{
  "widths": [48, 96],
  "init": "trunc_normal_002",
  "residual_init": "none",
  "optimizer": "soap",
  "precondition_frequency": 50,
  "adamw_weight_decay_other_params": 0
}
Rows from block 6 of a small masked image model, named by matrix and row number. Rows with one number belong to one neuron. Each number is 200 + 30 x the weight over its row's rms, rounded and kept within 0 to 999. All counts start at 0.
After each neuron's rows are labels from the 100 images, of 14848, where the neuron reaches its highest value: "responds to" is what is common among them; "peak on" is the class under the peak. Only what is clearly more common there than usual is listed. The data: aerial photos of the United States (SatlasPretrain).
# fc1: MLP up (model.blocks.6.mlp.fc1.weight, 288x96), inputs 0-95
# fc2: MLP down (model.blocks.6.mlp.fc2.weight, 96x288, transposed), outputs 0-95

fc1.4,204,218,200,200,262,200,239,249,200,146,200,223,235,200,183,200,174,200,200,246,169,200,200,200,200,226,173,200,299,180,200,173,196,200,175,195,172,152,253,200,223,200,191,234,248,250,173,185,243,224,177,186,200,213,166,190,200,200,200,276,230,200,220,200,220,231,200,200,164,200,211,178,157,200,282,212,200,200,185,200,203,223,229,200,200,280,200,239,237,223,177,200,183,200,275,238
fc2.4,181,200,200,220,200,200,200,197,229,200,200,200,200,215,221,200,257,188,188,197,200,230,200,200,236,274,213,226,176,166,200,200,200,237,202,189,229,200,216,250,242,154,200,311,183,198,162,120,198,196,146,267,200,170,264,231,200,237,200,200,227,192,200,172,200,205,161,200,163,221,193,200,125,272,239,174,200,218,174,200,175,200,173,210,216,203,228,167,159,222,200,200,178,200,230,200
responds to: building
peak on: building

fc1.145,230,222,200,200,200,202,256,219,200,262,216,188,249,138,237,212,200,200,208,195,172,200,195,200,237,200,207,136,231,218,207,244,185,200,188,167,215,200,225,269,202,200,189,163,257,186,207,200,237,135,187,174,106,200,175,179,155,188,199,200,200,240,200,204,188,252,233,199,224,228,245,236,200,200,200,227,200,211,209,124,200,219,202,205,148,200,225,251,200,201,213,200,236,244,249,216
fc2.145,192,234,181,214,200,208,221,181,198,222,191,134,134,238,200,224,200,180,126,219,185,181,206,193,186,267,189,187,271,128,200,200,174,200,200,201,208,130,200,239,200,158,213,226,168,231,188,173,200,200,233,173,224,221,225,172,236,200,210,200,220,210,179,200,191,256,153,225,200,200,200,197,200,234,181,194,212,191,213,204,195,123,254,200,200,200,173,191,195,264,221,200,249,273,164,207
responds to: crop field
peak on: crop field

fc1.11,174,205,170,244,190,225,193,158,146,225,200,200,205,165,272,183,200,200,230,239,200,231,214,180,254,200,200,200,234,149,165,200,178,207,204,200,200,154,200,171,227,200,200,200,141,269,212,221,200,200,219,200,200,200,187,252,192,202,200,205,168,200,258,232,200,271,200,223,201,263,200,217,250,200,200,199,200,217,229,156,110,200,189,200,221,200,200,235,200,184,200,104,200,200,241,200
fc2.11,200,211,221,198,227,208,200,200,200,152,160,216,262,200,167,226,232,124,200,245,200,200,233,139,226,166,200,200,162,200,200,127,169,200,180,230,201,200,200,200,200,200,187,200,200,200,242,200,207,175,145,200,242,194,197,226,200,216,168,210,200,150,239,206,173,200,166,200,266,109,229,200,200,196,200,176,168,157,248,222,184,243,200,240,200,200,200,163,200,195,179,120,144,172,200,200
responds to: building
peak on: building

fc1.200,228,219,200,164,207,200,200,228,241,200,200,200,200,199,200,236,195,157,205,195,157,200,200,183,201,232,200,200,200,200,200,200,200,303,200,235,200,206,262,215,263,200,200,226,227,210,192,229,267,260,232,194,215,135,209,195,154,200,200,177,195,200,190,180,177,237,210,268,200,200,200,200,203,197,200,106,225,200,200,200,114,268,225,245,200,200,171,216,210,200,190,254,200,220,200,200
fc2.200,147,200,200,227,156,199,207,200,166,270,160,166,200,211,200,136,200,200,200,283,211,200,200,200,232,163,230,200,232,168,200,200,196,250,223,135,200,200,179,200,213,177,200,182,200,176,189,190,200,108,210,168,228,200,200,200,234,222,169,207,200,149,204,214,200,183,266,167,200,226,228,200,200,200,200,178,182,200,188,193,160,200,178,125,200,200,168,200,200,100,255,193,204,200,200,181
responds to: building
peak on: building

fc1.254,231,200,229,111,206,193,203,220,219,218,200,200,200,200,200,200,201,200,177,200,200,224,186,236,200,226,200,216,182,200,200,221,200,200,200,235,168,264,213,200,217,228,261,200,186,222,175,221,200,306,205,141,212,137,206,235,204,195,200,295,200,188,240,180,178,234,219,142,261,211,260,200,179,213,205,200,233,204,215,255,198,201,200,211,211,239,200,200,226,233,200,215,271,207,197,183
fc2.254,176,208,200,229,200,200,266,224,190,200,221,222,201,124,191,186,183,224,212,229,157,189,200,217,200,200,222,177,200,270,210,200,207,235,200,166,174,200,220,213,235,273,163,215,204,211,200,201,186,110,136,165,228,180,172,255,201,226,200,200,200,190,214,200,223,200,243,200,177,205,200,170,171,218,235,165,200,164,154,175,200,241,180,200,255,206,181,200,200,147,212,120,224,200,200,137
responds to: crop field
peak on: crop field

fc1.37,170,223,234,200,196,198,229,200,184,222,200,238,163,201,256,213,165,148,188,178,197,196,233,200,196,200,296,200,228,200,221,202,203,249,238,259,242,200,200,188,182,221,231,226,222,200,271,200,200,213,206,201,207,238,216,256,160,178,200,207,209,238,247,200,252,200,186,236,236,200,214,263,231,198,200,210,200,201,219,200,200,200,228,202,162,200,200,229,236,178,182,84,200,230,200,240
fc2.37,215,210,200,222,200,232,200,200,188,205,200,152,151,200,147,220,182,164,200,238,227,192,242,192,200,200,147,200,229,179,205,200,129,200,292,200,200,213,200,200,200,206,200,235,206,201,217,168,258,120,207,200,237,233,200,231,200,214,232,200,200,147,178,200,178,146,200,112,228,213,200,243,200,194,249,205,198,171,200,200,199,200,193,261,229,187,167,207,169,187,181,121,179,167,200,203
responds to: building
peak on: building

fc1.5,200,190,242,268,200,339,206,220,218,162,194,236,230,266,212,192,211,178,194,155,200,200,200,192,221,210,200,239,169,181,250,170,163,218,250,200,161,214,176,162,204,223,200,216,217,255,211,187,196,220,184,191,158,260,200,200,200,236,171,136,228,200,199,200,220,257,200,200,222,186,225,200,173,200,251,200,221,200,200,235,204,200,209,201,136,191,177,218,210,207,228,200,190,200,220,212
fc2.5,225,200,200,166,140,200,200,200,200,166,164,200,200,222,187,132,249,201,200,173,193,200,200,203,200,188,197,187,196,169,231,225,187,203,165,206,156,188,200,203,288,200,215,251,154,200,214,200,128,206,223,200,137,226,201,263,200,200,200,262,200,200,183,232,233,252,183,249,200,133,214,200,239,263,176,162,189,194,226,200,188,207,223,200,200,173,238,200,200,200,254,127,188,212,189,200
responds to: crop field
peak on: crop field

fc1.90,200,200,195,232,166,185,200,233,200,200,248,200,148,200,200,200,280,200,200,183,206,200,200,200,200,216,200,139,186,142,243,176,200,186,250,200,105,200,200,200,226,158,200,160,112,186,221,189,200,200,200,162,166,169,200,216,223,254,163,164,162,200,200,177,164,248,200,200,202,207,176,171,132,192,148,228,228,200,189,259,200,156,200,200,200,214,200,247,171,162,216,200,200,219,201,200
fc2.90,180,157,193,193,200,192,207,200,210,200,180,239,200,154,168,236,212,223,141,168,200,200,174,169,200,200,167,200,201,264,147,216,200,205,218,200,186,246,160,199,222,278,233,153,224,221,156,186,167,176,229,183,228,211,162,162,171,175,276,197,223,165,217,192,208,200,151,227,175,211,182,222,166,222,160,215,146,200,175,215,189,220,200,221,205,182,200,122,208,200,234,210,151,215,223,129
responds to: crop field
peak on: crop field

fc1.268,155,200,190,234,213,200,234,200,234,200,200,223,222,245,200,168,272,200,202,219,194,228,200,212,200,195,196,227,200,200,185,204,200,233,200,214,98,206,200,270,179,233,200,223,196,196,184,195,173,200,213,200,220,198,129,272,195,232,231,163,225,229,223,178,200,307,200,221,200,211,200,200,200,234,227,201,216,228,208,241,222,231,237,191,185,162,232,183,255,208,219,222,184,200,278,211
fc2.268,252,200,208,241,200,204,182,200,156,181,158,168,233,200,200,150,270,182,235,200,198,244,229,252,233,168,251,207,182,175,203,200,167,200,255,200,188,263,200,203,218,189,239,238,158,178,200,187,167,202,180,174,126,200,200,200,262,201,219,234,200,235,164,200,200,176,142,151,207,171,200,200,142,223,167,205,176,142,200,200,200,211,200,239,200,200,171,232,200,228,189,230,169,252,221,200
responds to: building
peak on: building

fc1.242,271,244,211,223,200,234,216,243,200,200,223,242,200,198,226,200,181,200,232,290,223,200,215,153,242,200,200,213,214,243,200,211,196,174,251,200,257,222,171,167,200,187,221,208,253,235,250,231,245,222,204,128,200,233,186,200,200,200,240,208,200,210,232,185,264,200,200,200,206,247,225,200,200,219,276,200,200,216,222,258,200,216,200,194,246,247,216,182,200,225,187,240,207,156,200,200
fc2.242,167,200,222,246,200,202,200,200,229,189,200,200,289,210,189,291,177,222,200,121,200,165,203,156,200,200,244,233,200,200,200,193,200,201,200,200,199,200,224,200,208,244,200,200,211,200,288,184,189,200,81,186,200,200,177,215,194,200,191,247,186,209,205,188,204,200,257,176,208,227,200,200,200,163,200,200,195,200,224,226,200,168,200,235,216,169,200,272,173,241,245,200,170,157,203,200
responds to: crop field
peak on: crop field

fc1.39,247,200,200,200,130,230,197,199,200,202,216,214,227,200,122,200,183,184,253,200,200,181,183,145,216,220,172,133,200,246,243,211,201,200,147,159,200,169,210,248,235,213,173,190,234,242,239,232,230,166,213,102,129,200,200,183,171,236,200,144,200,168,184,200,203,186,218,232,217,237,227,207,269,200,200,230,200,200,200,249,200,220,212,200,181,189,200,200,226,200,211,200,186,219,200,178
fc2.39,191,200,187,200,184,200,242,242,200,185,175,249,200,200,200,200,200,238,171,237,226,241,200,233,200,200,226,200,248,266,200,232,200,241,191,218,211,139,200,263,200,200,200,200,239,208,313,200,170,197,134,200,200,203,250,185,200,218,165,219,195,200,239,200,198,217,226,212,200,204,200,200,200,200,195,224,200,169,146,200,158,200,207,166,200,200,200,236,240,285,242,181,122,182,224,204
responds to: crop field
peak on: crop field

fc1.269,142,194,179,219,200,200,172,200,200,200,191,233,267,251,199,189,246,219,200,194,201,200,200,177,185,182,257,200,285,200,210,200,73,198,200,200,161,200,234,200,195,187,143,200,178,214,244,184,182,150,196,210,147,265,209,200,201,212,193,209,204,182,183,200,207,193,171,219,200,200,135,245,125,200,200,239,200,200,200,143,200,200,200,199,213,179,191,224,197,214,185,239,226,200,187,223
fc2.269,137,230,230,200,224,200,244,200,200,237,228,188,244,258,155,121,200,191,162,220,261,200,236,204,251,200,238,174,221,200,212,207,217,200,137,170,191,165,211,196,235,174,162,245,188,225,200,181,239,200,162,149,200,200,230,200,200,177,200,159,200,182,200,154,200,204,234,210,172,237,238,165,161,200,196,178,199,208,187,262,191,200,180,200,244,200,208,121,146,200,197,199,200,199,244,200
responds to: building
peak on: building

fc1.151,211,229,286,200,190,200,255,182,203,190,182,195,210,216,152,200,182,192,200,219,200,200,178,200,207,200,269,231,209,233,200,213,208,200,238,200,202,129,221,225,225,195,200,267,205,223,200,200,200,254,198,186,141,254,200,200,186,212,200,200,221,195,200,194,231,200,200,187,200,200,151,278,200,200,218,216,200,197,200,249,182,299,200,188,200,250,99,200,196,200,200,213,142,200,200,191
fc2.151,115,200,169,255,191,164,187,200,192,212,221,200,258,167,213,163,223,185,206,166,200,235,202,212,238,212,211,233,200,200,200,200,219,199,199,245,258,200,212,211,276,221,228,262,200,200,200,200,202,173,172,250,203,135,200,197,224,200,185,215,200,149,216,233,238,224,200,200,186,223,202,234,177,155,219,166,200,207,171,200,249,284,128,160,200,200,200,163,200,207,253,185,216,226,201,182
responds to: building
peak on: building

fc1.283,200,202,216,301,157,192,200,185,244,200,207,200,191,200,207,200,285,265,227,200,265,231,225,158,200,200,248,262,264,200,200,200,200,187,213,230,220,200,200,148,200,200,186,200,200,200,200,202,200,200,228,196,240,307,243,218,200,200,200,200,213,189,237,216,206,255,193,200,200,224,200,200,166,200,221,218,200,200,216,200,200,228,215,187,200,200,202,250,248,241,163,171,200,200,259,202
fc2.283,200,211,240,168,122,200,232,200,137,128,200,200,200,200,124,154,209,225,200,239,172,166,214,200,170,213,200,200,200,200,200,200,200,177,164,202,164,188,200,200,260,200,200,189,200,210,177,200,200,180,203,126,200,258,200,245,200,156,176,200,159,224,200,200,200,253,241,235,200,170,211,200,254,202,200,200,200,200,200,200,216,200,200,167,200,200,200,200,216,151,285,200,229,292,200,186
responds to: building
peak on: building

fc1.137,286,179,200,163,145,204,200,200,200,133,200,200,200,200,200,144,200,200,200,201,186,200,233,266,228,200,200,134,269,213,200,212,201,200,200,209,247,200,200,200,247,200,197,182,200,214,208,200,200,276,200,207,200,200,200,190,200,224,200,200,216,164,200,200,231,186,200,217,257,221,235,164,199,200,200,181,106,189,200,200,209,200,200,160,200,257,200,227,200,200,186,94,200,220,166,242
fc2.137,166,164,180,229,200,183,200,192,194,130,200,201,200,200,160,252,200,213,239,169,200,182,200,210,207,244,208,194,160,199,204,170,162,200,277,263,200,212,158,254,173,205,169,201,200,186,200,202,200,200,269,236,174,200,162,148,236,178,180,230,200,177,200,174,168,118,200,169,200,200,191,173,246,158,194,226,212,200,200,200,176,200,227,214,192,281,200,172,214,248,200,159,200,200,200,130
responds to: building
peak on: building

fc1.13,200,212,231,201,253,200,229,269,246,200,222,200,218,200,200,243,248,200,200,233,161,200,200,134,200,236,203,200,200,181,200,142,191,175,200,200,224,171,260,200,200,200,186,184,235,277,242,200,200,256,250,200,200,230,206,200,200,190,206,271,219,231,236,200,203,211,216,226,223,161,167,276,173,190,221,216,194,218,193,236,200,200,236,200,200,132,181,233,200,228,172,123,200,200,192,204
fc2.13,167,191,244,222,174,229,204,197,200,164,177,210,126,200,235,143,248,226,200,247,169,200,233,258,212,147,188,244,219,152,200,167,211,223,197,241,200,200,209,216,200,176,182,308,180,231,175,120,206,203,200,171,229,229,246,200,229,191,185,209,203,200,168,200,200,219,200,218,201,200,216,200,177,269,198,184,185,200,191,213,152,199,211,222,200,166,210,194,143,224,200,200,230,156,228,225
responds to: building
peak on: building

fc1.258,228,274,200,200,181,213,200,222,267,218,162,200,187,200,200,200,196,253,200,178,228,239,200,234,213,200,215,237,200,185,201,97,145,208,200,219,226,229,225,240,200,200,252,225,200,189,204,200,200,234,150,222,200,144,166,207,236,176,197,181,276,239,241,200,200,200,175,220,230,200,225,198,139,200,165,207,171,192,206,197,200,200,231,200,200,200,200,195,256,200,196,217,236,261,223,132
fc2.258,221,200,241,156,228,210,227,163,174,152,200,255,204,175,200,200,171,186,242,160,191,200,225,237,200,200,206,228,166,169,256,172,294,227,209,200,226,129,242,200,141,232,172,262,167,234,148,135,160,200,169,166,218,200,197,200,248,176,200,198,218,168,200,190,190,196,221,252,200,200,218,175,181,230,211,200,218,200,190,204,194,185,229,200,200,153,203,149,200,224,223,200,187,169,237,200
responds to: building
peak on: building

fc1.127,200,161,200,200,200,176,212,233,200,149,206,196,153,166,189,200,226,211,174,200,182,214,200,261,226,177,221,200,192,200,200,145,164,178,145,203,162,254,188,198,280,200,200,246,181,168,184,200,195,138,171,200,170,200,116,238,200,202,204,200,181,278,200,119,191,193,276,190,210,200,204,200,200,180,178,200,200,210,152,203,200,200,200,200,179,200,200,193,182,200,228,159,213,275,236,209
fc2.127,198,215,246,183,222,215,248,227,167,113,170,180,165,160,265,200,236,214,200,172,200,190,175,246,212,204,208,250,180,198,184,173,254,155,252,245,137,200,200,222,168,200,161,241,211,200,144,200,176,225,177,194,247,236,185,215,215,180,186,266,200,167,146,170,158,200,232,200,243,200,179,201,174,198,200,180,227,200,200,232,179,200,200,229,192,200,155,149,182,200,232,186,200,176,200,218
responds to: building
peak on: building

fc1.44,239,216,200,207,219,181,233,227,129,225,235,169,169,251,200,185,237,175,200,201,200,181,233,136,214,177,218,272,168,200,200,200,200,126,206,200,220,200,244,210,173,228,157,235,200,198,207,179,231,160,200,180,206,219,200,281,151,229,233,253,212,200,200,200,217,207,200,188,210,200,274,249,199,202,222,223,255,217,214,243,209,200,230,209,129,210,207,146,212,225,216,200,200,219,210,200
fc2.44,200,159,200,200,200,200,196,200,218,200,200,209,131,227,200,194,210,246,241,200,200,231,160,200,192,152,184,239,264,166,219,196,250,198,200,200,200,266,200,251,200,200,200,200,200,112,226,210,210,277,176,186,191,230,213,281,193,200,200,200,231,223,230,200,200,269,211,189,200,253,240,183,200,172,200,200,240,201,217,206,204,200,161,173,243,179,160,246,200,170,163,200,182,211,200,265
responds to: crop field
peak on: crop field

fc1.49,153,226,200,280,200,205,232,200,238,176,200,197,195,205,221,200,200,227,203,194,170,193,230,263,200,177,184,200,200,200,211,184,165,226,200,225,196,238,196,170,131,213,212,216,224,200,231,239,147,269,200,234,202,209,200,256,216,195,134,214,226,230,228,200,217,185,157,200,200,238,200,171,200,228,178,193,227,232,200,194,200,185,208,200,147,244,210,259,120,188,200,139,194,200,283,200
fc2.49,282,200,278,200,200,200,217,200,200,200,200,200,200,200,200,200,206,254,252,169,200,183,245,206,182,199,214,147,200,200,243,200,200,200,227,169,229,178,200,220,195,200,142,200,151,232,197,149,203,123,155,95,131,197,200,252,192,176,251,183,195,200,157,200,200,208,215,195,200,212,226,200,138,236,230,218,200,175,210,221,200,200,200,186,215,200,201,132,200,192,193,200,200,224,200,200
responds to: building
peak on: building

fc1.34,221,189,200,200,120,132,205,169,170,221,229,200,133,221,200,224,200,270,228,253,200,189,200,175,157,216,200,159,200,259,200,211,194,222,236,189,159,200,183,200,200,174,184,163,192,149,200,203,206,305,200,212,194,198,250,200,188,250,238,200,220,200,229,218,194,160,200,194,194,166,178,200,200,200,209,182,200,207,188,238,200,171,242,185,226,233,229,258,221,200,209,167,231,239,251,180
fc2.34,200,200,200,200,175,176,164,140,150,200,200,200,200,190,181,238,256,268,159,200,235,200,210,207,255,197,231,152,162,215,186,197,136,179,200,215,200,200,200,205,229,200,233,200,145,234,266,200,193,125,200,200,200,174,200,200,187,177,200,204,200,200,209,241,191,148,207,200,173,158,172,151,200,239,162,186,218,153,132,186,200,235,200,152,205,200,200,219,200,235,222,169,214,271,242,218
responds to: crop field
peak on: crop field

fc1.179,250,200,196,244,166,121,215,231,208,239,155,200,185,200,115,207,200,215,200,200,200,210,128,200,200,193,197,156,200,200,243,185,140,156,168,200,95,240,220,200,218,200,200,218,159,211,284,200,200,266,200,172,160,248,245,200,212,200,216,183,190,200,206,227,197,200,213,166,247,200,226,204,214,200,200,240,209,200,192,200,200,187,200,189,240,200,210,200,228,200,203,200,242,200,218,203
fc2.179,200,257,229,200,216,197,259,204,200,182,259,207,200,214,200,190,168,224,214,124,200,200,219,200,200,180,232,110,200,208,210,200,158,200,200,121,162,97,225,203,265,200,214,200,205,262,271,200,149,215,249,147,200,218,209,209,205,177,200,208,184,200,184,200,200,200,208,197,195,200,200,200,200,194,200,222,225,200,200,238,222,179,228,146,213,158,209,168,203,195,231,200,180,210,220,173
responds to: crop field
peak on: crop field

fc1.33,200,200,187,200,141,213,180,182,200,220,200,289,205,200,189,124,148,200,333,190,200,210,217,200,193,200,200,99,198,234,200,216,160,200,183,147,162,200,200,233,200,188,176,200,236,161,200,200,230,200,200,116,217,200,238,210,200,194,225,236,171,157,236,180,183,201,236,200,200,162,197,177,200,200,200,210,182,200,234,207,193,221,200,200,200,200,202,160,200,200,200,200,200,200,200,232
fc2.33,223,200,200,200,162,233,200,163,209,210,201,210,142,168,200,215,191,200,269,210,200,227,196,200,166,200,200,202,203,195,184,200,200,196,173,200,196,102,163,200,199,255,221,200,228,217,131,198,204,200,150,200,200,201,267,171,200,200,167,200,150,176,228,194,89,199,200,181,200,266,206,200,200,200,200,224,200,179,297,208,200,155,243,214,223,195,176,237,200,200,200,200,242,200,206,201
responds to: crop field
peak on: crop field