python train.py --model="masked image model" --dataset="aerial photos of the United States (SatlasPretrain)" --train_examples=50862 --image_size=64 --crop_scale_min=0.7 --horizontal_flip=true --translate=0.06 --color_jitter=0.1 --method="simmim" --mask_ratio=0.75 --loss="l1" --arch="convnext" --isotropic=false --norm="layernorm" --activation="gelu" --mlp_ratio=3 --layer_scale_init=1.0 --inner_norm=false --patch_size=[4, 4] --conv_stem=false --depths=[6, 6] --widths=[48, 96] --kernel_size=7 --init="trunc_normal_002" --residual_init="none" --optimizer="soap" --beta2=0.999 --lr=0.0062 --beta1=0.9 --shampoo_beta=0.95 --eps=1e-08 --precondition_frequency=50 --max_precond_dim=1536 --one_sided=true --adamw_lr_other_params=0.0016 --magnitude_pruning=0.3 --steps=15100 --batch_size=256 --epochs=76.0 --lr_schedule="cosine" --final_lr_fraction=0 --warmup_steps=300 --weight_decay=0.03 --adamw_weight_decay_other_params=0
Rows from block 7 of a small masked image model, named by matrix and row number. Rows with one number belong to one neuron. Each number is 128 + 32 x the weight over its row's rms, rounded and kept within 0 to 255. All counts start at 0. Numbers have three digits each. After the name is the row's rms in percent of the matrix's.
After each neuron's rows are labels from the 100 images, of 14848, where the neuron reaches its highest value: "patch colour" is the nearest of a few named colours to the mean colour under the peak. Only what is clearly more common there than usual is listed. The data: aerial photos of the United States (SatlasPretrain). In brackets: how many of the 100.
# fc1: MLP up (model.blocks.7.mlp.fc1.weight, 288x96), inputs 0-95
# fc2: MLP down (model.blocks.7.mlp.fc2.weight, 96x288, transposed), outputs 0-95

fc1.223 102:121038128158048119210116128120150080084113125128141159128128128128128110172128130142111169102108189128157106154128101120170128129077171091128141128210158128081128144128128162132123128128228128128128095144128138159087225127128128149128146142118149136098084169128128127128126134215099106117
fc2.223 121:083128127161112150194103165165193171149180128158099128144072128107123128128128130081115098128089174146160022137108128079154155062115124178113129102061128042148124108121146128079150128081113161096167205109138128153128138169128128128128128177138128128128128105111128128128128192155128128092
patch colour: black (27)

fc1.231 074:110128169124087128109128097147128215099148128162146171128119063166128117171127128128055128168123128128123206128128140128129128177158171128128177085128136149128150141128088128156112204119050132176150227128128128118147193128166128128094104121151128128119166128211128096177114128092139136128
fc2.231 131:096128128119128128193179128122128160100121075128163117128128173120175128143100128152165157079163128117128039019128123145132109145157201102128076142142126179051128183111128097141122087128085090128103181128087162148119179128178148128127128128128128176128120128107070089128128128071128123150
patch colour: green (35)

fc1.258 081:150128128072098074128177117134051128082183083128128088128128128128147128141104128092163195129101093153106155112094128097128155127149128128091128033128092128166128112128128128101138159128068139189059128128189098128115128070095144128090128128066128128097128118128150128180128094128103128027
fc2.258 079:134064128128051149128128170128073097046171128128096128138128114110174128083128173039179193141128128142181214177100128156081122128128194128128110128171115121131128125162128192128128128112146148104146088102131073128138128102128129128099140128106092116120128128112144128191136091150100065128
patch colour: brown (70)

fc1.120 084:128224128147131159128172092128178169128128098128146167161108119137071128169128128128101154166164225128128221157128128181162128120223137119167142128128166128137168192161125128156171139176103128128128162128128138128128110101180128146159167108173116127128131131206128128100151149128131099116
fc2.120 088:035121114109063112061160107173170161132128083143115140128084147140183123160140126073128167117182121084143128106154112161189128222168169176128090128128151174083128126128128128138070114142078128113128123128105149089128128128085128145128107141136165128155128189143071103123098089069128128128
patch colour: grey (86)

fc1.96 093:113128168128202158128156084175148182128115128159151128128108128168184134123144128176128128128128148143045201197128180127128135164151122101128184072179088179128128174128128100139128161126145128155128178125112102119210153113064148128089128128191143128177128128128128141159150071074128128128
fc2.96 110:085173153155128128128128101180128128157128098128149123143213134077128122128094130159146110137139128188040094090112128141151105114000117099153128138051105106112173119060128128128128128134154062101128170128128190113113128128076128101111128154096089167135128128128128138176126115128128122095
patch colour: brown (89)

fc1.254 117:165147078128189128128167150128132220170207161153155129161088162142129135125181100135113145128167110103064149128178169198149128149062128128145128133128128171126222128161128109121128159199128113128148145128164130128131225154142145148096158116180128163128154128126128163128140127128128128143
fc2.254 107:145128128170128128172128162166128138172102115113058128112128128131128128174140112148128104183095120128128114128157174102092142066111079114141145094070128151034128170044139100162178136149128150145106144140128157159101140102128182161084119162167128201103090157102152201151131195105128128095
patch colour: brown (63); green (29)

fc1.103 113:162170167152149154163163133128182129128192170186168128128181154190128172170128155150152154173155152128128091134094128154133152168171128173168164128128089178179128088203149128167128128178116128183183193131172083097126146128117128163128128152160116195128176137128106163138145128128128156140
fc2.103 101:073165102128128160197128170143165128109128187128080194118144107112097135081157115081164104133122165142102075116053128176143128078133165128113111120128128170163133090157185128088099128161128128101215128128118168128148136128147083129087163128162131128128100118072188102096131136177132065167
patch colour: brown (74)

fc1.37 085:206151114103203128116128161128130194142128171128186113164134179155205128122150116151065095094128128119094128194158128101128128128093128148162128098144128121074120128115128139135128155138255128128128128128128092139100168128128128161130122132128128128164128128081128128137160044163128200160
fc2.37 082:128127166136109120073099112135100098128078055096128175128184150128144136128091120151151156128128128133119179135128128128103119150128068128154184194128157071128128136230056101186116128128078117148044128113128128113128102187114128155081116063128104117128128128168069128128128128104128170079
patch colour: brown (93)

fc1.44 080:199091177128168164128128150160137128085165128131159106158128128142128147128128160172174178139128128161128128128133100128128109152154149128128139109128139174122126172091201151146128171255078123128142128106141130081128128150171128180129178178144128128089137128160128128128128149158128109128
fc2.44 103:128107118149168136197128158119128149101152128192164144115061046102151128136135114085150128146084180105128095215098167097128142039128126148100109135158108072186083128128128148093131167092099128081097154147128116128116128108152120146128103132109109128128059084108133128128149145176147204161
patch colour: black (36)

fc1.200 092:173141067108115128128128128171128143128128128128153163155171161128154159082133128224201128128128128128128128128128128133128128128100122153128163149108128152169084119128105107079112162168089151128186169110171128164220184128142081128151128122111213128081160198179151128099163184127159097155
fc2.200 085:128145162128192128143128128124083128188128124094182089128066103128121133128080088194157115153111117124157113155123133087068128128098128128128103128137128103128187128089078128128128180016155144132086128128128103061175153065147143128121128128162041151128134131036128128128128107105116128128
patch colour: black (37)

fc1.35 066:144128156128128104128128116136107180030130095086130132055128107096189128128141054128159128088128128134084205128138097128128103128125159163128128071146177167209128164149128088128128128090128171128112128188104128165102082128047109103128137147118072128130128067163137102169099128128158099128
fc2.35 073:128127128157125128052128104219088128152081128128198128128157130128128162105109184128128137128183119128137128182147136216099128124128128128184075092108128114128128188160128133192128171128175163128174072136107161128124128128108145087152128171128168141128221128125128128171128075068114128128
patch colour: pink (68)

fc1.261 091:128128128173128179128089116128128128195157115128136133144140159128128142128163175102125200145139089128128203166116136151173128128152194102163177128130128158156128070055108127149128137169104098128201070143128187161171200153128112131184117167166135134163128128128121128079202079146128109128
fc2.261 095:192128120205140102141109090065107105105128143128183077086128103128098107128114100201150131204098128128173163193128128095091128046107128109128163180133094066164128128113088128077128141095128153141068111128115063130091128093116128123128128143093116172128128128109177140141128128191115134160
patch colour: black (51)

fc1.228 084:186134097128128155128193128135156183122121157128154128128085177128128120128114114209231141075131167150128063128128128183128112128096133128138139128158128153137107100109103128085101156191255136128135190128128093162124185128128128123128128128128082128128139128128128128189128128108128128192
fc2.228 078:147176159128128169128128128119068117076109091128198141128185119140174156077106128171210117095163128117089128110128103212084108128133128117084102188128128128128166121111171128216103166128040087123125128120136166109128173128128128128128117128144192128128128105128169134184156112123182128135
patch colour: brown (67)

fc1.174 080:166100195154160128128170140128128128119128081136074098177113128128195128110158100166106087112151144078128176128140103128128128128128103142128159044128128183075128185174128128128195128147128113170128201122092128142163128073128131130041091162128128128128085128167149078167166171132128170163
fc2.174 091:128139135035151128128191150128088128058063082128100128147128132096128128101087117128086128180128128128128174106128128145134112155108108159107050086128128128156145128089178115154148155169036075133163080128179180128152098090128128133091128162145128128140107070145128128143103128055128186128
patch colour: brown (84)

fc1.251 105:185102138128156145128128128128120132116116126150118154152136070183088128128146069175128139149128128128103128128128115164168110122043128183114128144105128115203128094207128154128068108209128128151152160125128128141092169175159120033128110191073118106128128120105180128179128107128196128128
fc2.251 133:186128084159157128140120128157114128128141102128239080113149112168128165137142140128129128144104156126131099216128147177128126072148128104162128101194144179165158162147154128138182166152120128184149105111141137172128163128128160044155145125128201156123128107128172186148164089123119175128
patch colour: pink (27)

fc1.280 077:187126027128095128128152100182180141183128133155128153189185128128187097142187128157089128134128136128127175156200157154128116138127128128092140128093114182128128155155106067179128128128097055128159128155133157045128078103085128128128128107200155108128128103099128128121158153128128128128
fc2.280 091:128164224117128117077178128169097114146128128117021139128128128093128128158128128191128128146128128164076128175199133076146128068100084112126138128128131136128128145157090112156164138137150128163041109111159152131128101144083138128080159109155099116128083144128042128128098065128128155128
patch colour: brown (71); black (27)

fc1.186 165:110128100128128128128134128181123136108255152153057173130128155074116040120153193152118136066128140116128154128125108128128093154128120196189173218128083123177183149155086156128139111136143169171145128128109128128123106128135156145143142151128128177148128153137157151145146144122175137128
fc2.186 162:117128129172112103154128128177122148073182128116034113199128091145137072213083128128146101124099128108128112213135128128128106112162128092137084152128084116181170247128194128104098128140144098128125107125097124129128148128160128100128128128128126116140128110101155104094109144152081108181
patch colour: grey (89)

fc1.112 091:128128182164194176166145178127145144139125095160128117167138183179128138090147128187127116108160128128128129184128155132187092128090145128128128098124103128128178128144128128202184165099128144128128128135083068149161030124083142128140128140138182128143128095132128175210165128132128207128
fc2.112 074:128124128122110135158113128128046128156143089068128128128128095128222128135109124170213160128128128139020210128128128128128132128128128128128128183173128128128128128205128142189148065128122043128083128128128151090128181128162139128146128128085163145149109096128128128159128087128128167095
patch colour: brown (86)